{
  "dataset": "microscope photos of single blood and bone marrow cells",
  "crop_scale_min": 1,
  "rotation_deg": 10,
  "num_classes": 2,
  "norm": "rmsnorm",
  "fused_qkv": false,
  "bias": "all",
  "layers": 8,
  "positions": "learned",
  "register_tokens": 2,
  "am_softmax_margin": 0.2,
  "optimizer": "soap",
  "beta2": 0.999,
  "eps": 1e-08,
  "warmup_steps": 5700
}
Rows from block 4 of a small image embedding model, named by matrix and row number. Rows with one number belong to one neuron. Each number is 200 + 20 x the weight over its row's rms, rounded and kept within 0 to 999. All counts start at 0.
After each neuron's rows are labels from the 100 images, of 14848, where the neuron reaches its highest value: "strongest on" is what is common among them. Only what is clearly more common there than usual is listed. The data: microscope photos of single blood and bone marrow cells.
# fc1: MLP up (model.blocks.4.mlp.fc1.weight, 576x192), inputs 128-191
# fc2: MLP down (model.blocks.4.mlp.fc2.weight, 192x576, transposed), outputs 128-191

fc1.184,203,208,234,186,195,163,197,219,183,192,218,234,192,204,195,232,203,213,177,194,167,204,195,205,210,201,205,226,202,204,207,196,182,224,190,212,204,185,214,186,170,202,193,190,199,207,189,226,142,212,179,218,178,240,170,179,226,195,197,175,196,183,191,193
fc2.184,208,226,221,184,220,234,194,195,213,187,195,185,187,178,251,197,200,204,202,212,184,214,197,193,203,205,204,189,198,204,196,213,215,176,229,174,194,129,196,190,215,202,200,227,219,175,205,202,189,221,181,175,184,204,204,211,219,209,194,187,226,199,223,217
strongest on: smear: peripheral blood

fc1.19,146,193,189,253,212,202,208,174,175,220,216,197,213,188,216,225,211,208,217,186,211,246,199,198,223,221,180,211,182,211,210,229,218,193,193,201,207,184,157,197,225,202,212,167,241,202,199,198,187,208,225,216,200,234,191,193,223,194,169,190,203,198,203,206
fc2.19,205,197,187,177,213,231,209,222,249,194,212,198,189,182,169,232,182,213,210,207,204,174,193,200,198,211,168,207,198,177,215,214,210,216,192,209,236,262,164,192,228,215,210,216,174,209,223,215,198,184,151,192,216,283,188,215,190,244,200,197,187,160,177,199
strongest on: cell type: artefact

fc1.15,179,212,162,177,205,165,203,199,192,194,184,211,188,182,157,244,220,198,214,216,215,193,219,207,185,199,240,177,205,178,224,236,189,177,197,211,171,153,220,209,214,146,223,241,213,179,212,230,200,201,199,189,217,164,225,168,184,179,216,208,231,202,212,144
fc2.15,212,191,192,205,193,216,226,216,201,177,199,208,200,225,190,194,176,197,225,199,196,222,177,206,223,193,191,184,191,208,180,215,180,182,230,191,212,196,220,227,205,224,225,181,210,210,228,240,171,214,194,224,193,249,204,220,210,178,186,231,215,234,139,201
strongest on: cell type: lymphocyte

fc1.359,196,177,195,190,215,204,160,208,202,223,193,204,171,195,206,180,198,242,211,174,175,197,190,185,209,198,209,222,214,188,208,167,219,242,170,198,211,187,214,211,198,164,214,187,197,180,194,176,163,201,192,224,196,223,190,245,206,184,199,219,181,191,183,183
fc2.359,185,197,207,190,201,167,251,197,186,226,212,181,172,205,214,172,183,198,197,180,186,173,210,186,254,209,224,192,210,205,204,201,212,173,206,203,234,204,189,199,215,235,193,205,190,180,189,204,190,202,155,201,212,233,211,194,192,190,208,213,191,217,192,209
strongest on: smear: peripheral blood

fc1.335,183,206,231,199,190,225,210,214,199,144,239,192,232,241,225,200,186,174,138,198,206,187,192,203,250,192,203,215,226,210,199,219,189,190,203,171,184,152,193,186,173,240,237,209,188,215,191,187,185,207,197,221,199,186,199,178,219,222,194,203,194,200,177,180
fc2.335,193,172,182,188,215,205,180,180,195,192,212,195,214,200,194,217,215,178,221,194,208,177,218,201,163,194,181,192,222,205,202,193,215,172,192,209,249,226,206,210,216,185,205,174,214,179,230,193,230,195,220,182,207,245,200,186,239,181,196,222,211,178,193,198
strongest on: smear: peripheral blood; cell type: myeloblast

fc1.36,179,184,199,208,197,187,184,213,214,200,175,201,230,220,166,218,186,188,202,209,176,202,199,245,197,182,183,190,219,225,175,245,235,208,207,184,225,182,216,227,239,185,221,222,188,223,182,187,185,233,221,225,218,185,199,174,172,177,195,191,181,226,185,171
fc2.36,201,235,187,170,168,205,203,189,222,182,188,227,198,182,162,198,230,209,206,211,225,180,203,201,199,212,204,169,230,192,209,203,205,211,202,215,180,197,194,192,202,208,190,197,202,222,176,207,210,203,192,190,186,244,195,220,191,155,201,193,239,204,209,212
strongest on: cell type: lymphocyte

fc1.393,214,245,182,193,183,174,217,205,194,184,178,213,254,205,195,159,216,163,175,203,171,180,215,215,225,185,223,234,220,213,221,181,211,200,206,193,234,198,229,209,240,206,222,209,178,191,197,196,233,207,200,183,209,193,214,186,183,187,218,219,179,178,196,213
fc2.393,175,233,185,217,196,241,194,171,163,210,184,214,224,209,184,244,167,192,216,196,212,186,215,199,210,203,173,177,200,201,199,230,197,203,203,198,128,218,196,196,206,183,195,141,174,194,241,191,194,212,195,170,216,146,174,200,198,223,195,230,180,216,214,182
strongest on: cell type: segmented neutrophil; smear: peripheral blood

fc1.390,218,203,220,186,189,195,245,197,202,212,209,206,209,230,179,218,215,201,199,216,234,243,185,163,201,198,201,185,218,198,210,208,191,215,222,216,224,168,167,204,198,217,228,190,204,214,192,193,178,177,227,162,204,220,214,225,196,195,220,208,199,220,202,228
fc2.390,225,211,191,224,213,240,215,181,163,201,180,194,224,165,204,194,152,169,187,210,208,180,210,160,218,210,223,216,205,197,201,220,194,243,202,198,213,266,212,180,208,188,223,182,209,183,204,207,191,175,173,183,190,249,184,213,198,182,203,227,211,243,198,198
strongest on: cell type: artefact

fc1.574,215,208,183,216,184,192,167,225,206,192,185,211,207,212,182,175,200,181,234,194,163,178,234,214,184,200,211,195,263,234,206,180,174,137,194,236,197,211,188,192,217,230,223,209,208,201,203,226,210,196,180,204,166,182,189,198,183,197,201,216,212,219,200,206
fc2.574,194,229,208,200,239,219,185,207,171,200,199,190,253,249,187,240,186,178,216,220,193,205,171,190,189,188,171,189,188,188,219,248,217,197,216,184,234,193,234,198,215,212,176,220,230,205,201,188,184,217,161,197,214,204,202,173,224,189,181,252,210,204,191,219
strongest on: cell type: erythroblast

fc1.300,189,224,203,231,173,212,185,223,152,181,236,216,181,211,174,189,163,210,183,214,218,208,194,176,222,228,234,206,159,223,170,187,180,198,201,218,228,186,192,196,174,202,186,201,199,178,197,200,190,194,207,178,156,245,173,194,209,196,200,199,183,198,181,212
fc2.300,201,231,201,209,213,235,215,192,193,176,166,193,206,194,187,203,226,222,188,207,230,195,206,234,198,177,230,203,223,208,205,173,218,165,191,209,168,199,202,196,219,203,223,206,213,199,206,227,216,188,194,181,210,203,206,210,212,213,192,182,171,200,195,193
strongest on: smear: peripheral blood; cell type: segmented neutrophil

fc1.172,227,197,222,193,190,217,204,207,171,205,168,225,214,191,228,174,215,190,177,210,215,218,234,202,218,207,202,160,213,214,202,159,179,188,190,237,215,218,216,168,186,193,180,206,230,216,194,235,205,178,226,194,201,197,218,162,203,208,248,211,213,246,240,218
fc2.172,200,226,209,241,186,220,141,190,219,214,206,199,235,145,216,239,187,155,195,164,193,233,194,150,196,200,188,220,190,198,211,173,198,213,189,166,213,195,189,204,203,215,180,230,186,187,177,188,216,206,171,196,194,228,208,198,220,208,202,201,207,195,243,204
strongest on: smear: peripheral blood; cell type: segmented neutrophil

fc1.76,180,206,216,177,211,192,192,173,178,177,199,192,180,243,183,173,181,210,200,224,173,184,191,190,213,183,215,217,200,200,201,206,208,165,240,200,211,250,209,208,173,219,225,199,191,213,220,197,212,256,206,168,223,215,200,213,203,207,174,191,205,183,199,206
fc2.76,230,205,206,200,194,187,201,203,203,184,214,197,194,203,233,214,221,175,206,199,186,184,181,192,200,190,162,215,187,171,213,209,180,222,190,183,193,152,215,226,224,177,185,180,218,202,194,165,202,177,205,201,153,169,168,178,201,198,220,215,178,202,210,182
strongest on: cell type: segmented neutrophil

fc1.416,191,222,206,187,223,224,241,214,193,209,198,190,229,207,217,202,189,215,199,251,197,201,197,208,234,213,231,228,238,220,198,195,170,163,201,199,211,189,222,190,198,200,185,182,200,173,231,200,186,214,175,168,240,201,186,245,181,190,196,187,186,150,224,166
fc2.416,180,180,200,170,199,182,208,202,202,237,185,191,229,196,200,197,202,235,204,174,166,224,214,219,163,230,194,203,212,211,213,186,196,166,216,176,143,189,201,191,225,197,228,183,204,194,210,200,226,226,188,238,182,182,218,183,213,222,205,187,193,211,226,201
strongest on: cell type: segmented neutrophil

fc1.131,172,219,183,203,189,195,218,256,234,258,193,191,197,210,192,206,196,187,207,222,201,205,201,207,222,201,210,204,182,182,167,204,192,194,208,199,177,183,187,176,226,227,199,217,211,214,205,188,194,194,181,202,214,199,239,237,189,217,188,196,152,211,192,198
fc2.131,194,222,190,210,176,211,169,196,200,218,198,171,211,198,179,163,168,214,211,207,255,207,201,228,190,224,243,212,193,214,218,182,187,226,205,216,265,191,233,214,229,163,214,213,212,188,179,208,204,181,223,195,197,199,206,196,190,203,207,225,175,179,202,231
strongest on: smear: peripheral blood

fc1.14,218,195,190,215,175,222,209,204,199,209,226,202,217,183,199,214,204,210,209,198,176,240,196,226,226,209,226,187,170,189,188,208,214,225,186,219,193,223,223,174,210,185,179,207,221,210,221,216,194,205,209,197,188,183,221,255,183,156,217,167,220,197,199,203
fc2.14,179,247,185,205,179,167,197,190,156,177,178,220,186,200,166,165,198,187,205,205,178,238,194,198,185,191,215,193,204,179,239,213,181,188,209,157,217,188,169,193,198,220,203,213,199,160,212,205,209,226,203,166,212,159,179,217,203,187,199,188,185,211,193,197
strongest on: cell type: artefact

fc1.18,191,181,189,227,182,211,211,198,205,204,196,182,232,187,181,203,202,170,199,210,195,190,220,190,176,184,181,187,217,157,208,181,182,217,211,196,193,202,224,211,239,197,206,206,170,187,214,231,159,220,203,194,208,231,196,246,192,203,208,161,165,240,208,238
fc2.18,192,235,212,190,179,225,221,187,203,184,190,176,228,193,235,244,202,247,204,187,211,209,188,199,246,211,217,194,212,217,192,199,210,220,248,189,193,136,196,218,218,159,176,161,187,199,218,210,185,197,187,189,204,216,206,192,177,238,203,179,212,183,198,174
strongest on: cell type: artefact

fc1.429,197,181,167,224,219,193,210,219,190,248,182,213,222,192,216,228,199,178,227,208,191,186,203,218,223,207,224,207,210,211,229,218,189,198,194,185,202,206,195,179,174,178,217,194,196,188,213,219,181,191,219,209,127,207,231,217,216,207,216,185,219,217,176,200
fc2.429,198,223,211,233,197,200,236,195,191,195,219,210,193,214,226,210,181,206,212,193,187,239,192,207,227,189,205,179,228,183,227,176,216,213,192,214,140,222,207,201,211,203,198,192,229,162,175,203,210,203,182,185,212,224,215,219,182,216,202,210,215,163,208,165
strongest on: cell type: artefact