Weights of a small image embedding model.
Model: 3.25M parameters, 64-pixel images, norm rmsnorm, layers 8.
Training: soap at rate 0.0021, batches of 256, held-out accuracy 100%.
Rows from block 5 of a small image embedding model, named by matrix and row number. Rows with one number belong to one neuron. Each number is 500 + 25 x the weight over its row's rms, rounded and kept within 0 to 999. All counts start at 0. Numbers have three digits each. After the name is the row's rms in percent of the matrix's.
After each neuron's rows are labels from the 100 images, of 14848, where the neuron reaches its highest value: "responds to" is what is common among them. Only what is clearly more common there than usual is listed. The data: microscope photos of single blood and bone marrow cells.
# fc1: MLP up (model.blocks.5.mlp.fc1.weight, 576x192), inputs 0-191
# fc2: MLP down (model.blocks.5.mlp.fc2.weight, 192x576, transposed), outputs 0-191

fc1.568 080:477515467518509514498475472510559476510505511496497447432514482498532487511505518514490510524530512514515487523491503480528501485529488422491510496501522556470489492476486541510505514524499521526479471520492512495493493495476482553500502535521529520514492486517527463467496527447490491542495460507492479514512492455515489489507509515486470511557492528514501503562463500488555473506515482497515495472473494537498595530516522453497525455479463496552473495516520509510543505490484496501489511520532502499464486500510477503487509482456478461530494472524479477518509468528536499503
fc2.568 077:477485539497485505514483506502449492522485537521526546487512518481535456467535467483537515529524501527500465488489457559512531510500475525437508526487477497473488507500516446494516536508510485484490536511491501532490511535525545485485495511494474537520509474516476508531500489487496512549490503523503496519475549494487482488476491514565510519500491549509520493455506506471468493490544498507484514530571488461509518479488546520497541494510513524516511499497444445539491507528524512488496529513505516540506535498441523537469497508523548499485478531490504492501495493525457494510
responds to: smear: peripheral blood

fc1.385 079:538472510477489505475524478468500488525549493487533495480490494518520507523517489485524487540500535526502482503515474494522497501546513505523489552488517524486525487501487493497551530511459536511477475491493520480497499495567515509475480551535545466471489527500460530499425490508508440490492481527500494523516483491453507485470467537516499491507508491488524491503487489461486509526487506500522548485483530535482544462541457463505528471502486509470540518466490439513525468466503516534463518502505472516532501479518481476529514489516495532507506517576518497458478511522491505491
fc2.385 079:475512554492459563470517520499477500504518480509452489517512499486506507510537505504499529519525491531502522503487556509528491501483478509494473506522525469479498495555509567550517524541499483508470519538504530530460478547483465479482506473528484476506521475501524488511446519461491518472468489509507467522473524523561475510499483461488520477526522526473514518518521496533475550508507494444500507449526456475462455515497478501518509497507510514512521482480520491499507463468487538564479516468510493489508514512491512477494488533477480479471491514500541516515483528469464511503
responds to: cell type: erythroblast

fc1.394 071:522555505459500477484488508471493489511495491511470495452491499521487476513523487471474491487514540538459477493515508470489532487469518460540474508489523507497550471490520501495518540467494487494514503490499486472495481479514509493450511492492477448452496525459516502533448483486491508497484508484506530506504527480444511481510540535516507544492476479449475473521523551446510476476495457510441541517529514514514521488499514483510465506505499510500545478435534471554483491478496512523499500514512510468491493494461529539540517473492528546488480527545481526496506500548508502511
fc2.394 078:512528541494518488484480512498529550520469454535502507480495502549467505512541457469488469495486507507511478553472492579511465500461507501499486494475496521523524494484541578512492503547508500495471539483518497538494486530533474472475431487483495526537497489500482487498491504472488476484525497505448507506484501511525497503483486521494516497491542500496534521475503554517512478527528490509468524478516458492452507512541469499509518500497473492483521492510555545507488505480504465509463504495487491501497482476468498478530507468478499484539487550506464522449533510518469483535
responds to: smear: peripheral blood; cell type: segmented neutrophil; cell type: lymphocyte

fc1.239 093:482543499529467495511489538515494513446514497530481443466501490517545472510531431523493470502528512497477468486499490482487543492497496541530468444481477523498490436517506464498471521514477485494483446546459498526459505513468498531471486525472478520459500551504463492482485527504462512510486457515471501467496521500520511483520458477474524517537508457464512498505549502488525483473474509496497515486529518466498519516501499472477470478525501466490524486493493483503523485469508515454477518473509509490471514505495511483493502519521442499534510504527496485499529442538500465482
fc2.239 090:492511544488520505492522516467468494462487566489516547479518503518505526477519465500489502525520497544488496517459509485506516503509506488525489491514465512425492512505526559495487481501505533504512566519521536482531537521492476483496536509427500519491494479520474508510537516512546501503527517486511513480492493524542518531523506499495508517498490519525519528518527481534500517498537515482475505471499443458518532511466527501529538503445532512488501504495476505479512503503545532482493507463482489504514497514422446541529463448490489490494504514484506488522482552499493530494
responds to: smear: peripheral blood

fc1.560 068:466518512483528481435492506528502530497463497527497445475483461499478512473503476498487519511485504465493508488493527494487501522530505497501476515507508477484495476485509505500508463509521459510510478487525522496528476482513496449502496499453515501482497479457516484495511490491497523514457457517507498497470512528462504493457532506516529453455479503471526535465519489478489511506458503529470547515536531512521481542513566502493501498444448491478478494490522534502528450528476452474514499458493500537408479498529442467516488486511479502513468474472507510514509479515504474534
fc2.560 076:482502461497476515511529504491471480524484461497498499514512489449507508479502491488467490510519491519513515503535512554505582558493501470519521474514442489474499498592496467514544512523482527501520503536481509497529509524493496517529471490505473512502523478457513517481464504492502505557572507517473511505488506526480503483496522490510516527517494527513500496501490486532482502509480495531431544484447537495498520490493486458526478506529511489514492511493519468542518478494534497468495493507475485460523495507477524514483511574522483501491515506552515513504541450515489535506
responds to: smear: peripheral blood; cell type: segmented neutrophil

fc1.128 134:494524493503532480496483502521537499456502531503511508481530469502534516490506460503544514514517516468473511501496478505507475521500472484510496475554508517556520512465499504459478505507542511502547487497505502517527491527508527511475500495464494503543444492525506472538575494492516490510478493507497468526517540511517443525506517488524487538501522516485547471510527507486515539523496489491454510528501482527485555487471483476514504490521542497520508526536454517525481496482494468478518515463441536477491525457522447500510523504525480533541461552509522477501544487507472533484
fc2.128 118:478518540520480548463489510520508464484480505515525563464479512490453507517488519500461492505511484521484533496489514511502538465507532472474454498509531476498497491504518536509480501495475495498528497531432492518516485505496510489496511525580511477489508509534503516438510489516474495514506480406510495480519521522490496494539500531501520506468540471474486516522476498509494516525560512506505461524524480528476485503498497521480465504539527509503471510497472497447491512533484502431464507487485497519528500495523515503470479543439487504483504507482504515530507503538507530553
responds to: smear: peripheral blood

fc1.519 104:465485511496507495478488523487554502499515476470525476459501500457535519505526529466454475500471475540494499496561482487508520470506524516546516467498479506538493481437487500480494486507522521532484541544474483441546497481491483481526476506477551507509540489463456509506484491481510514522499525502451500481471498528489480521437524478487501446539491502484477502489500514466536493485518476554487497485488466492522517507495505492505500474475513506488499477465494531537481492535535550462470492488523533476452537518466541520527518498536493501523488487508542506483497492514508490471
fc2.519 117:509510481459493512501518510512519488469507502511474466535468522515516488488509479536528494491517482462445522489497533498504422464522507505488482533535464481533493465537508562495503504508599499551495509519512478501550460536486527505514473493524529535503530555559509512508520504501482504527444504487498520484475483528475515484492497471509519498527495508512510491479532520480508520483513507510494525490491558527525539491512427501499468485540492512476470505492485460501510487492473506486450499501464531522500513508492525499512494463495502469537482487485478529503547512508480501494
responds to: cell type: erythroblast

fc1.520 116:517509557535471490468484492516503446445483494530497476550507458485506522502520511506490478497506483495497490505489463489520536459444492477490520465476509482496544514451501514490495487447511495482494522489461514501542486492481527517543481472470515432457467480508490493502515481484498534516511485566531534501480494509499513501543479475460510495470525520492513532462494498510477505529509501514486473514468474494516479498501530509479525484514535503523531528475515497509490531559480499501504548529479461494467543477523483531522528476500522530482524478475486476513481459520482551548
fc2.520 113:522542511492485487490487489482458519508505541492516504471479496491508484475546478490465538524502527485478505508457478473515447473494471493501496534508521506511500499526501447489490495466522494502467472461537520510552490511470470479525535484510534497501514520487503488545489513485458514495467489521496473519503491519487474530508542477525526511533489519508463507489516488508472510503492475430522536490495563463496445476520472536463531504451526496496470483514497511459495489428474478488489518472521497513505487498421537494489508516434508538495496453495497513489522492489480524477
responds to: smear: peripheral blood; cell type: myeloblast

fc1.465 098:489562493512482498477527523471503527508525484486487427512495497488502513553472507509489502480538485501492501481477531471498444479504523497492511481528519494523498474499506516519556523466488502510515472532531480443518526503524498437483489520501459521508484497490489509491487482492509426477475487495487500486474484509512518472471482477489511461488474524530535527484519504534513498429476508496541544493485465527524509521499527525490496509500482474512506481514442508480492506473451486548525506509508468527497496481509515512540514487578478509469522503533474561530478476510477501474
fc2.465 100:491538488498498487500501508529537473498505493478482525498482521540469509511532518518484465500472474503501565495507502473491490526499508550545454476469475499504446490514488478477495507459503494485505533474527515502496517476488511514471496510492503509491502487497491533479530503494501520431490491530467478484539499489563470491473536477478499491502501467475480519534487486494517489493486492513476473511460528488460464510518495479508553509512549448512486479496483511545494504462525475534465497559490538428512506474460520488523485535515476455475495564456496515528496538486537487503
responds to: smear: peripheral blood

fc1.140 067:511459505441495481500510472471528526532476458523504461478463489507469461516511503490508499497497464521497478523510499512542473511556514468530509461520520506531506497482505447469529488492464511474490483468527509492486476505523487509467484458476494499511534522467444513470448475502520521511439490521494487483494491494548488495482490501467484509535516488470530466506500489475507495529501508542495489462482490524493485560475496535478554500480456524494452470478531519498491529491484551509477503529461471467496502486467530494496498551475518469518517487475485468514515501540515458530
fc2.140 072:496535531481474495472508512533471507458531540479479537533516533528529487458460479456499526475515504487508535489510496496485452515492479480487516556532457492492474500494538516550537516498531494525532485476498494489476503539466464492523509522478476504473462472522517496512509519518526509518525529481506513531481477564486488506497497503485481513494519504495491556509532549484475513519484527505462438482486521464520526506493517488490502455483459510494487538509517500516523526487518470485539499502522458494523482511499498475489521547560513542478478545503516467469455499501470537520
responds to: smear: peripheral blood

fc1.460 060:548486503541510475484513494481488468503513495522510487487515500546515494508520531540494468512469523474514489528480517481503466482507509501465496549497474509536529496538532525524526520525496452574483536504475492485481521492514511519509496502505475501488511467450490508510488477484487493454499521510551509507462484499514472482503502464512457472523476477455531542474492487459463467502535449482493461495481542535500509469475481490503570528478473540486493526452512467514540506454464468482497509511513518476500512495556521541516512506491451501546510506501521478484527480488501495482
fc2.460 066:557462494496511517517529495510552534511521530482459488514503497464496522512500508466508493539505540536534446465463486500484480498485532483511504530494533536494502511519491449458539559476533513486514498549493532487453454521455521502504489485497475487500525520487510478438492509517520435543502482459469470519511494466465491498478530497479503528443482475477493494509522508489478488508513512469503512530472487531452550490484537468507472488510539499479474494526460512491515523568520511492528507518503471514491473484488477506523518506501512506508524522501489519507466498487483477481
responds to: smear: peripheral blood; cell type: segmented neutrophil

fc1.467 070:482506468510505513496526482527506537496488482524481483504497495524487532514520516466508563531488472504519527497480491499501494492502480562507486524502548483474575516483481510546482532497518518518492562478491548516497486462527488528512485511516525512525513504447504430551526492503503495501460509484555491508521475530500537493541479504467550466497489483565510520489542521461538510535509545511502482479501523518522504548508511487526468506514524489466492511512498490489505515443484549508469516501488499484513483501513508510479517487480494485478478511449486477511540536474518496541
fc2.467 062:484497513472543535464506518450457499503500518476500465501486500492499499491463533543499514469441503519491514517491478553477475498493480496538474517511456537523487535508492489526514501493544496548464460476497437478489502483532494491521489528526480462515502471465502493491497498435497526538483474490453486501501498496496470505529456541553510471520508502481471499511495493496504488506464497510552485485487517486499505493506490518472479500531481491548515543489482501475499507453542495471479509505514537463495511500496482507529455559474511489527440473515504502488519555467451514487
responds to: smear: peripheral blood; cell type: segmented neutrophil

fc1.302 086:509504502440523445494475524481491552517525520503504444500505509542470511507523428480494498445483506511533481505479565524530526508465499518520506498514496494469539507515506522513535523503481506463498504500483476488481504449517514450476493492496492471494521484472475498507534527526510513477441464516494485492504494517489508516456480513502512490469478513518502511481546488464484513499478508484548512505517488478560520515514500474494455502470472462489456455514497458501552481550498478522479523517499501480461507495497558503508498516532508520478466536460466484462490505486468517501
fc2.302 075:465518510487520498481476524529460491493497488514478471491500502484497483502489497474551454520509486547491513521499484495501504481471520531562512482526486484493489495519512498488486501520469519507494491501494515501540522481506480520485473534448470469498530483502496504498479489475489471490535529490470491508485490510537492533513519509498503500507513473492451490465476497543538496502538489504472459507541500470484479481524453469480588503556482479486558447475518512466513552457495524541493503517505475485435494495532469492528519545474486534502464541529521526475481462449505510519
responds to: smear: peripheral blood; cell type: segmented neutrophil

fc1.379 072:495484524466494501479484485488543476474525504493478499502527477455448454492493526511470496522461487455518532507470514536476483497543487441498500557482530508545500499478510510511451520486498520540454538520504539494461501468504495499496520477522496508497527519484475501497489496502465486470514501488510513534503522505527534532494534544511510452515521483431483504482544517475515497472509493495487483498518517502510534472529530573506481520508493489480503495521476517527481541438520544525529515458491459502525507515546486480502522494463485495502517531460507541477512513489501545487
fc2.379 076:552503464513532495465517505516513507494478556471484502514497520520505487465519491504487495491500474560494481481531534510508589474516433542499505530491492487453475490460459455503459476515486526501497479515513478478535502460502511512493476510512536485504520515541509549477470505477511480470472524476495500494529505500425520473477503489501512529500443501504501504485468512490519493491509510489511511480496573544491490476492467504521477507484512496525477477478466509435482471504477518505458496501497534510506520519457494501488510507429487505483538491504477499507509465486518525495
responds to: cell type: lymphocyte

fc1.233 084:439516492494489485511456505455521537512500524494535451530482499478491501517502459465508505525502551461501512524518534494529497543487510477479529552511501495490492468523459544530509536528505550502476519527496492442514465491499478476487501533463509473488503500481475528481491500546546511520493543480490489459532466523520518492509535487491500510509438482532512530509507488486488506532481525497498532491489559519474504502465481451491569497513468486504478518481449488521502452527508533488478486510484545502485487470473513508489535489502514482507494530532498514494497486501515446515
fc2.233 083:467506522481500506514504528485438532528484497516427488478493521497542511516475515500538550449485506483495556509473467447494497490500487479469471499502481503469484503476528507515546505532522503501510444509514489533488551534494459499511483505449501491512504505461507460478504509537479492542550507508530486490503492563493480539487491496473528498515504482467478483506496514478562492502489479486496503484487494509475470495525497481526497524526458512467532529514497467551530531537520440506487486481544496460513472497456516508482484514507495506500481463490489488478525464541504497521
responds to: cell type: erythroblast

fc1.301 077:516492528503468488466533482431473504522455498545501457523525512491471482487504473482509500503487516492501493477487520504523484525484512495491491506480490484483481510467477502442496518497477505501507499487496492488483475508569515470466483488504497514518528503463460490453511509495501517484467541545517539502470509499507486453523485534509508472530439508498539505505477433494500521569523548474499475477519512521484506516454497483529519482525482478472502532481520458474472479519482483492482490516499489493531500507505576492541522489441482480552533546464523500474509485480488476493
fc2.301 079:485476522534517491475514522494500500531508509500461493520496501511514511550442476543519470483510466490464644529500508538473493508503469465482495492488515516495477485518488498519503518515479502516478497476472556506478528532504503506518542549508486533498520526473497454483502496511506505488510503489465520518466491530462524481512520503483515490510500484485495516525495485491473528482480502543450503468532531507533487482499483509450497524505480499497466574520521487527506505488538505525501499482474548464495482460469503476526499474512463507461517521490535485487515521515518478492
responds to: cell type: erythroblast

fc1.144 065:515456496504479475519469460445520481511544509525546453461473478510514466511538493518527528474528485500492469521514489520472486515573515496472532521510496569493502474505505523501522463557493557499516549508526494452481519532501510533495510523478542494461470490500493517486524471512538500524521499476481524518536488519523498451506481501527521515485555511516481451531533513430511488511521475485488521474495538525529521520491495494479487493509491472521464521491469497509550499511506481511504487490480473538498472521508481514490518497535498523503516520484503533467529509520510476493
fc2.144 078:504516571522470505559521482496495506548465488469473495508489467517519512492544516466493528484464490506478481555519455558488492511505459471494470513500546514497495511508494499527446491500468500494497446505481474508503492478513484500514504485483547538516445514496495501563456472471489514530492527561491476487488456541546509509480497505543483510488506455488475487476506534513507520523535493497507492530503462531452475506511525524530499509499528501510489483497499473490526513527509485475499476474518431495465504532501511489452498515509511511514512516487500501513509567497499488533
responds to: smear: peripheral blood; cell type: myeloblast

fc1.126 087:483506488545509509481531561539474498477524525490471488538476478494476506474506468469486496492482476531498497483493521463483506559510509537524521516510494526469534571482530486542515518474532509504494517518511503505524486482486491502525487505471490463573498506500451509509488478478476503459483487483507505495482506482492489511498487550504515462530472517523532544550480487502478514516519478495494503489553575492460497505516477523502463472456493489511453515482488501488479486509498485498527489504459476587511516509462513475502470506534496507491514517490464454512546476470498475518
fc2.126 089:495482549494512471514503474460538497508478514517474468515444486487521494481491525494515530463488513484485439510503493545525470499507482497487528547537466531486507508527459522527481539507459498532492432538498481508489478497508493501527504526509499522535551498547536504515470523490472488523558526493533496513497493524441491483484493491497532491493463493496519499498479477460510484497495525527509519496421462525472522521510452508502508513500484529487492504492499532462529491505474464504524534464536514506522471510468473488441504459513500482497458463464504479475473484507509516501
responds to: cell type: erythroblast

fc1.207 082:493513525506485467480504484531532499451454487514519476487508493521467494513515527503472511507501503496500478477501480529567466525518504478501497474552488522506518492501489475528526495494500533507469490574460473515492491496516514506485496512497514515485502509490548476499513483478456471531526450500517492488487508448503554512506491483512488483522453488497491490543554503465528505541495466462514447461538492496518465491507496474521569547504523494445498480524541447550530526474556496488480510520501497510547505485496512522471531492520522517491495518477537481515513532487477489494
fc2.207 077:519460448505533493497487472496457502485498469503544448507497491511490506488502500524510503494452497475534495504515468542458517527494518532476475474487505495495528496486480443471516503510466503498544493505487459485443526493506532492517522510483501481525523510459495474545505509519497519501503489439477580494452478504514500496493498494531502519500447530475463494495517513477446492507492516498515512543520451514476544492517462570481512517468496500558467478489498506469506498501466560499514503474530496495494509482519491494544494488562491482508486479533502492469511467502467502494
responds to: smear: peripheral blood; cell type: segmented neutrophil; cell type: myeloblast

fc1.280 095:512495521499504495471483514502492522493512474546508476474493485479495510514557533471502514475534468474519516538464492520526523493532512529510482496511495500500491495547482529508459511481496508498452477525472504485486493451530550458480525495484510467462501446510513473504452501495500529476481513521482539495491489522459496474503517471506477483532461510553496511456483498472517497499496477501517496536502556494541461504505501465494530500513511540519530468479497519444487552492488489529488506499483486550495511567505478531520477445504499475520511504452522499436534497471526458520
fc2.280 089:493516463511500492531489486467560505480498479510497448493528506508453510516524539518492520555470498529514565524485507467493508491522499453558525474481465497476488462486511423493528515511501499499480534539503494535499520504509469512497512511439518466513502487535487482477476474460498470464515539524506432498499464506494512510520482508484508500513473496509474499498484480478480501518490493514483499515455474525517494462513497510496500525525530445503494522519474473539511498479481476509487503522460479472498531547536541488483460550523494481459496521505475491522515555492533495513
responds to: smear: peripheral blood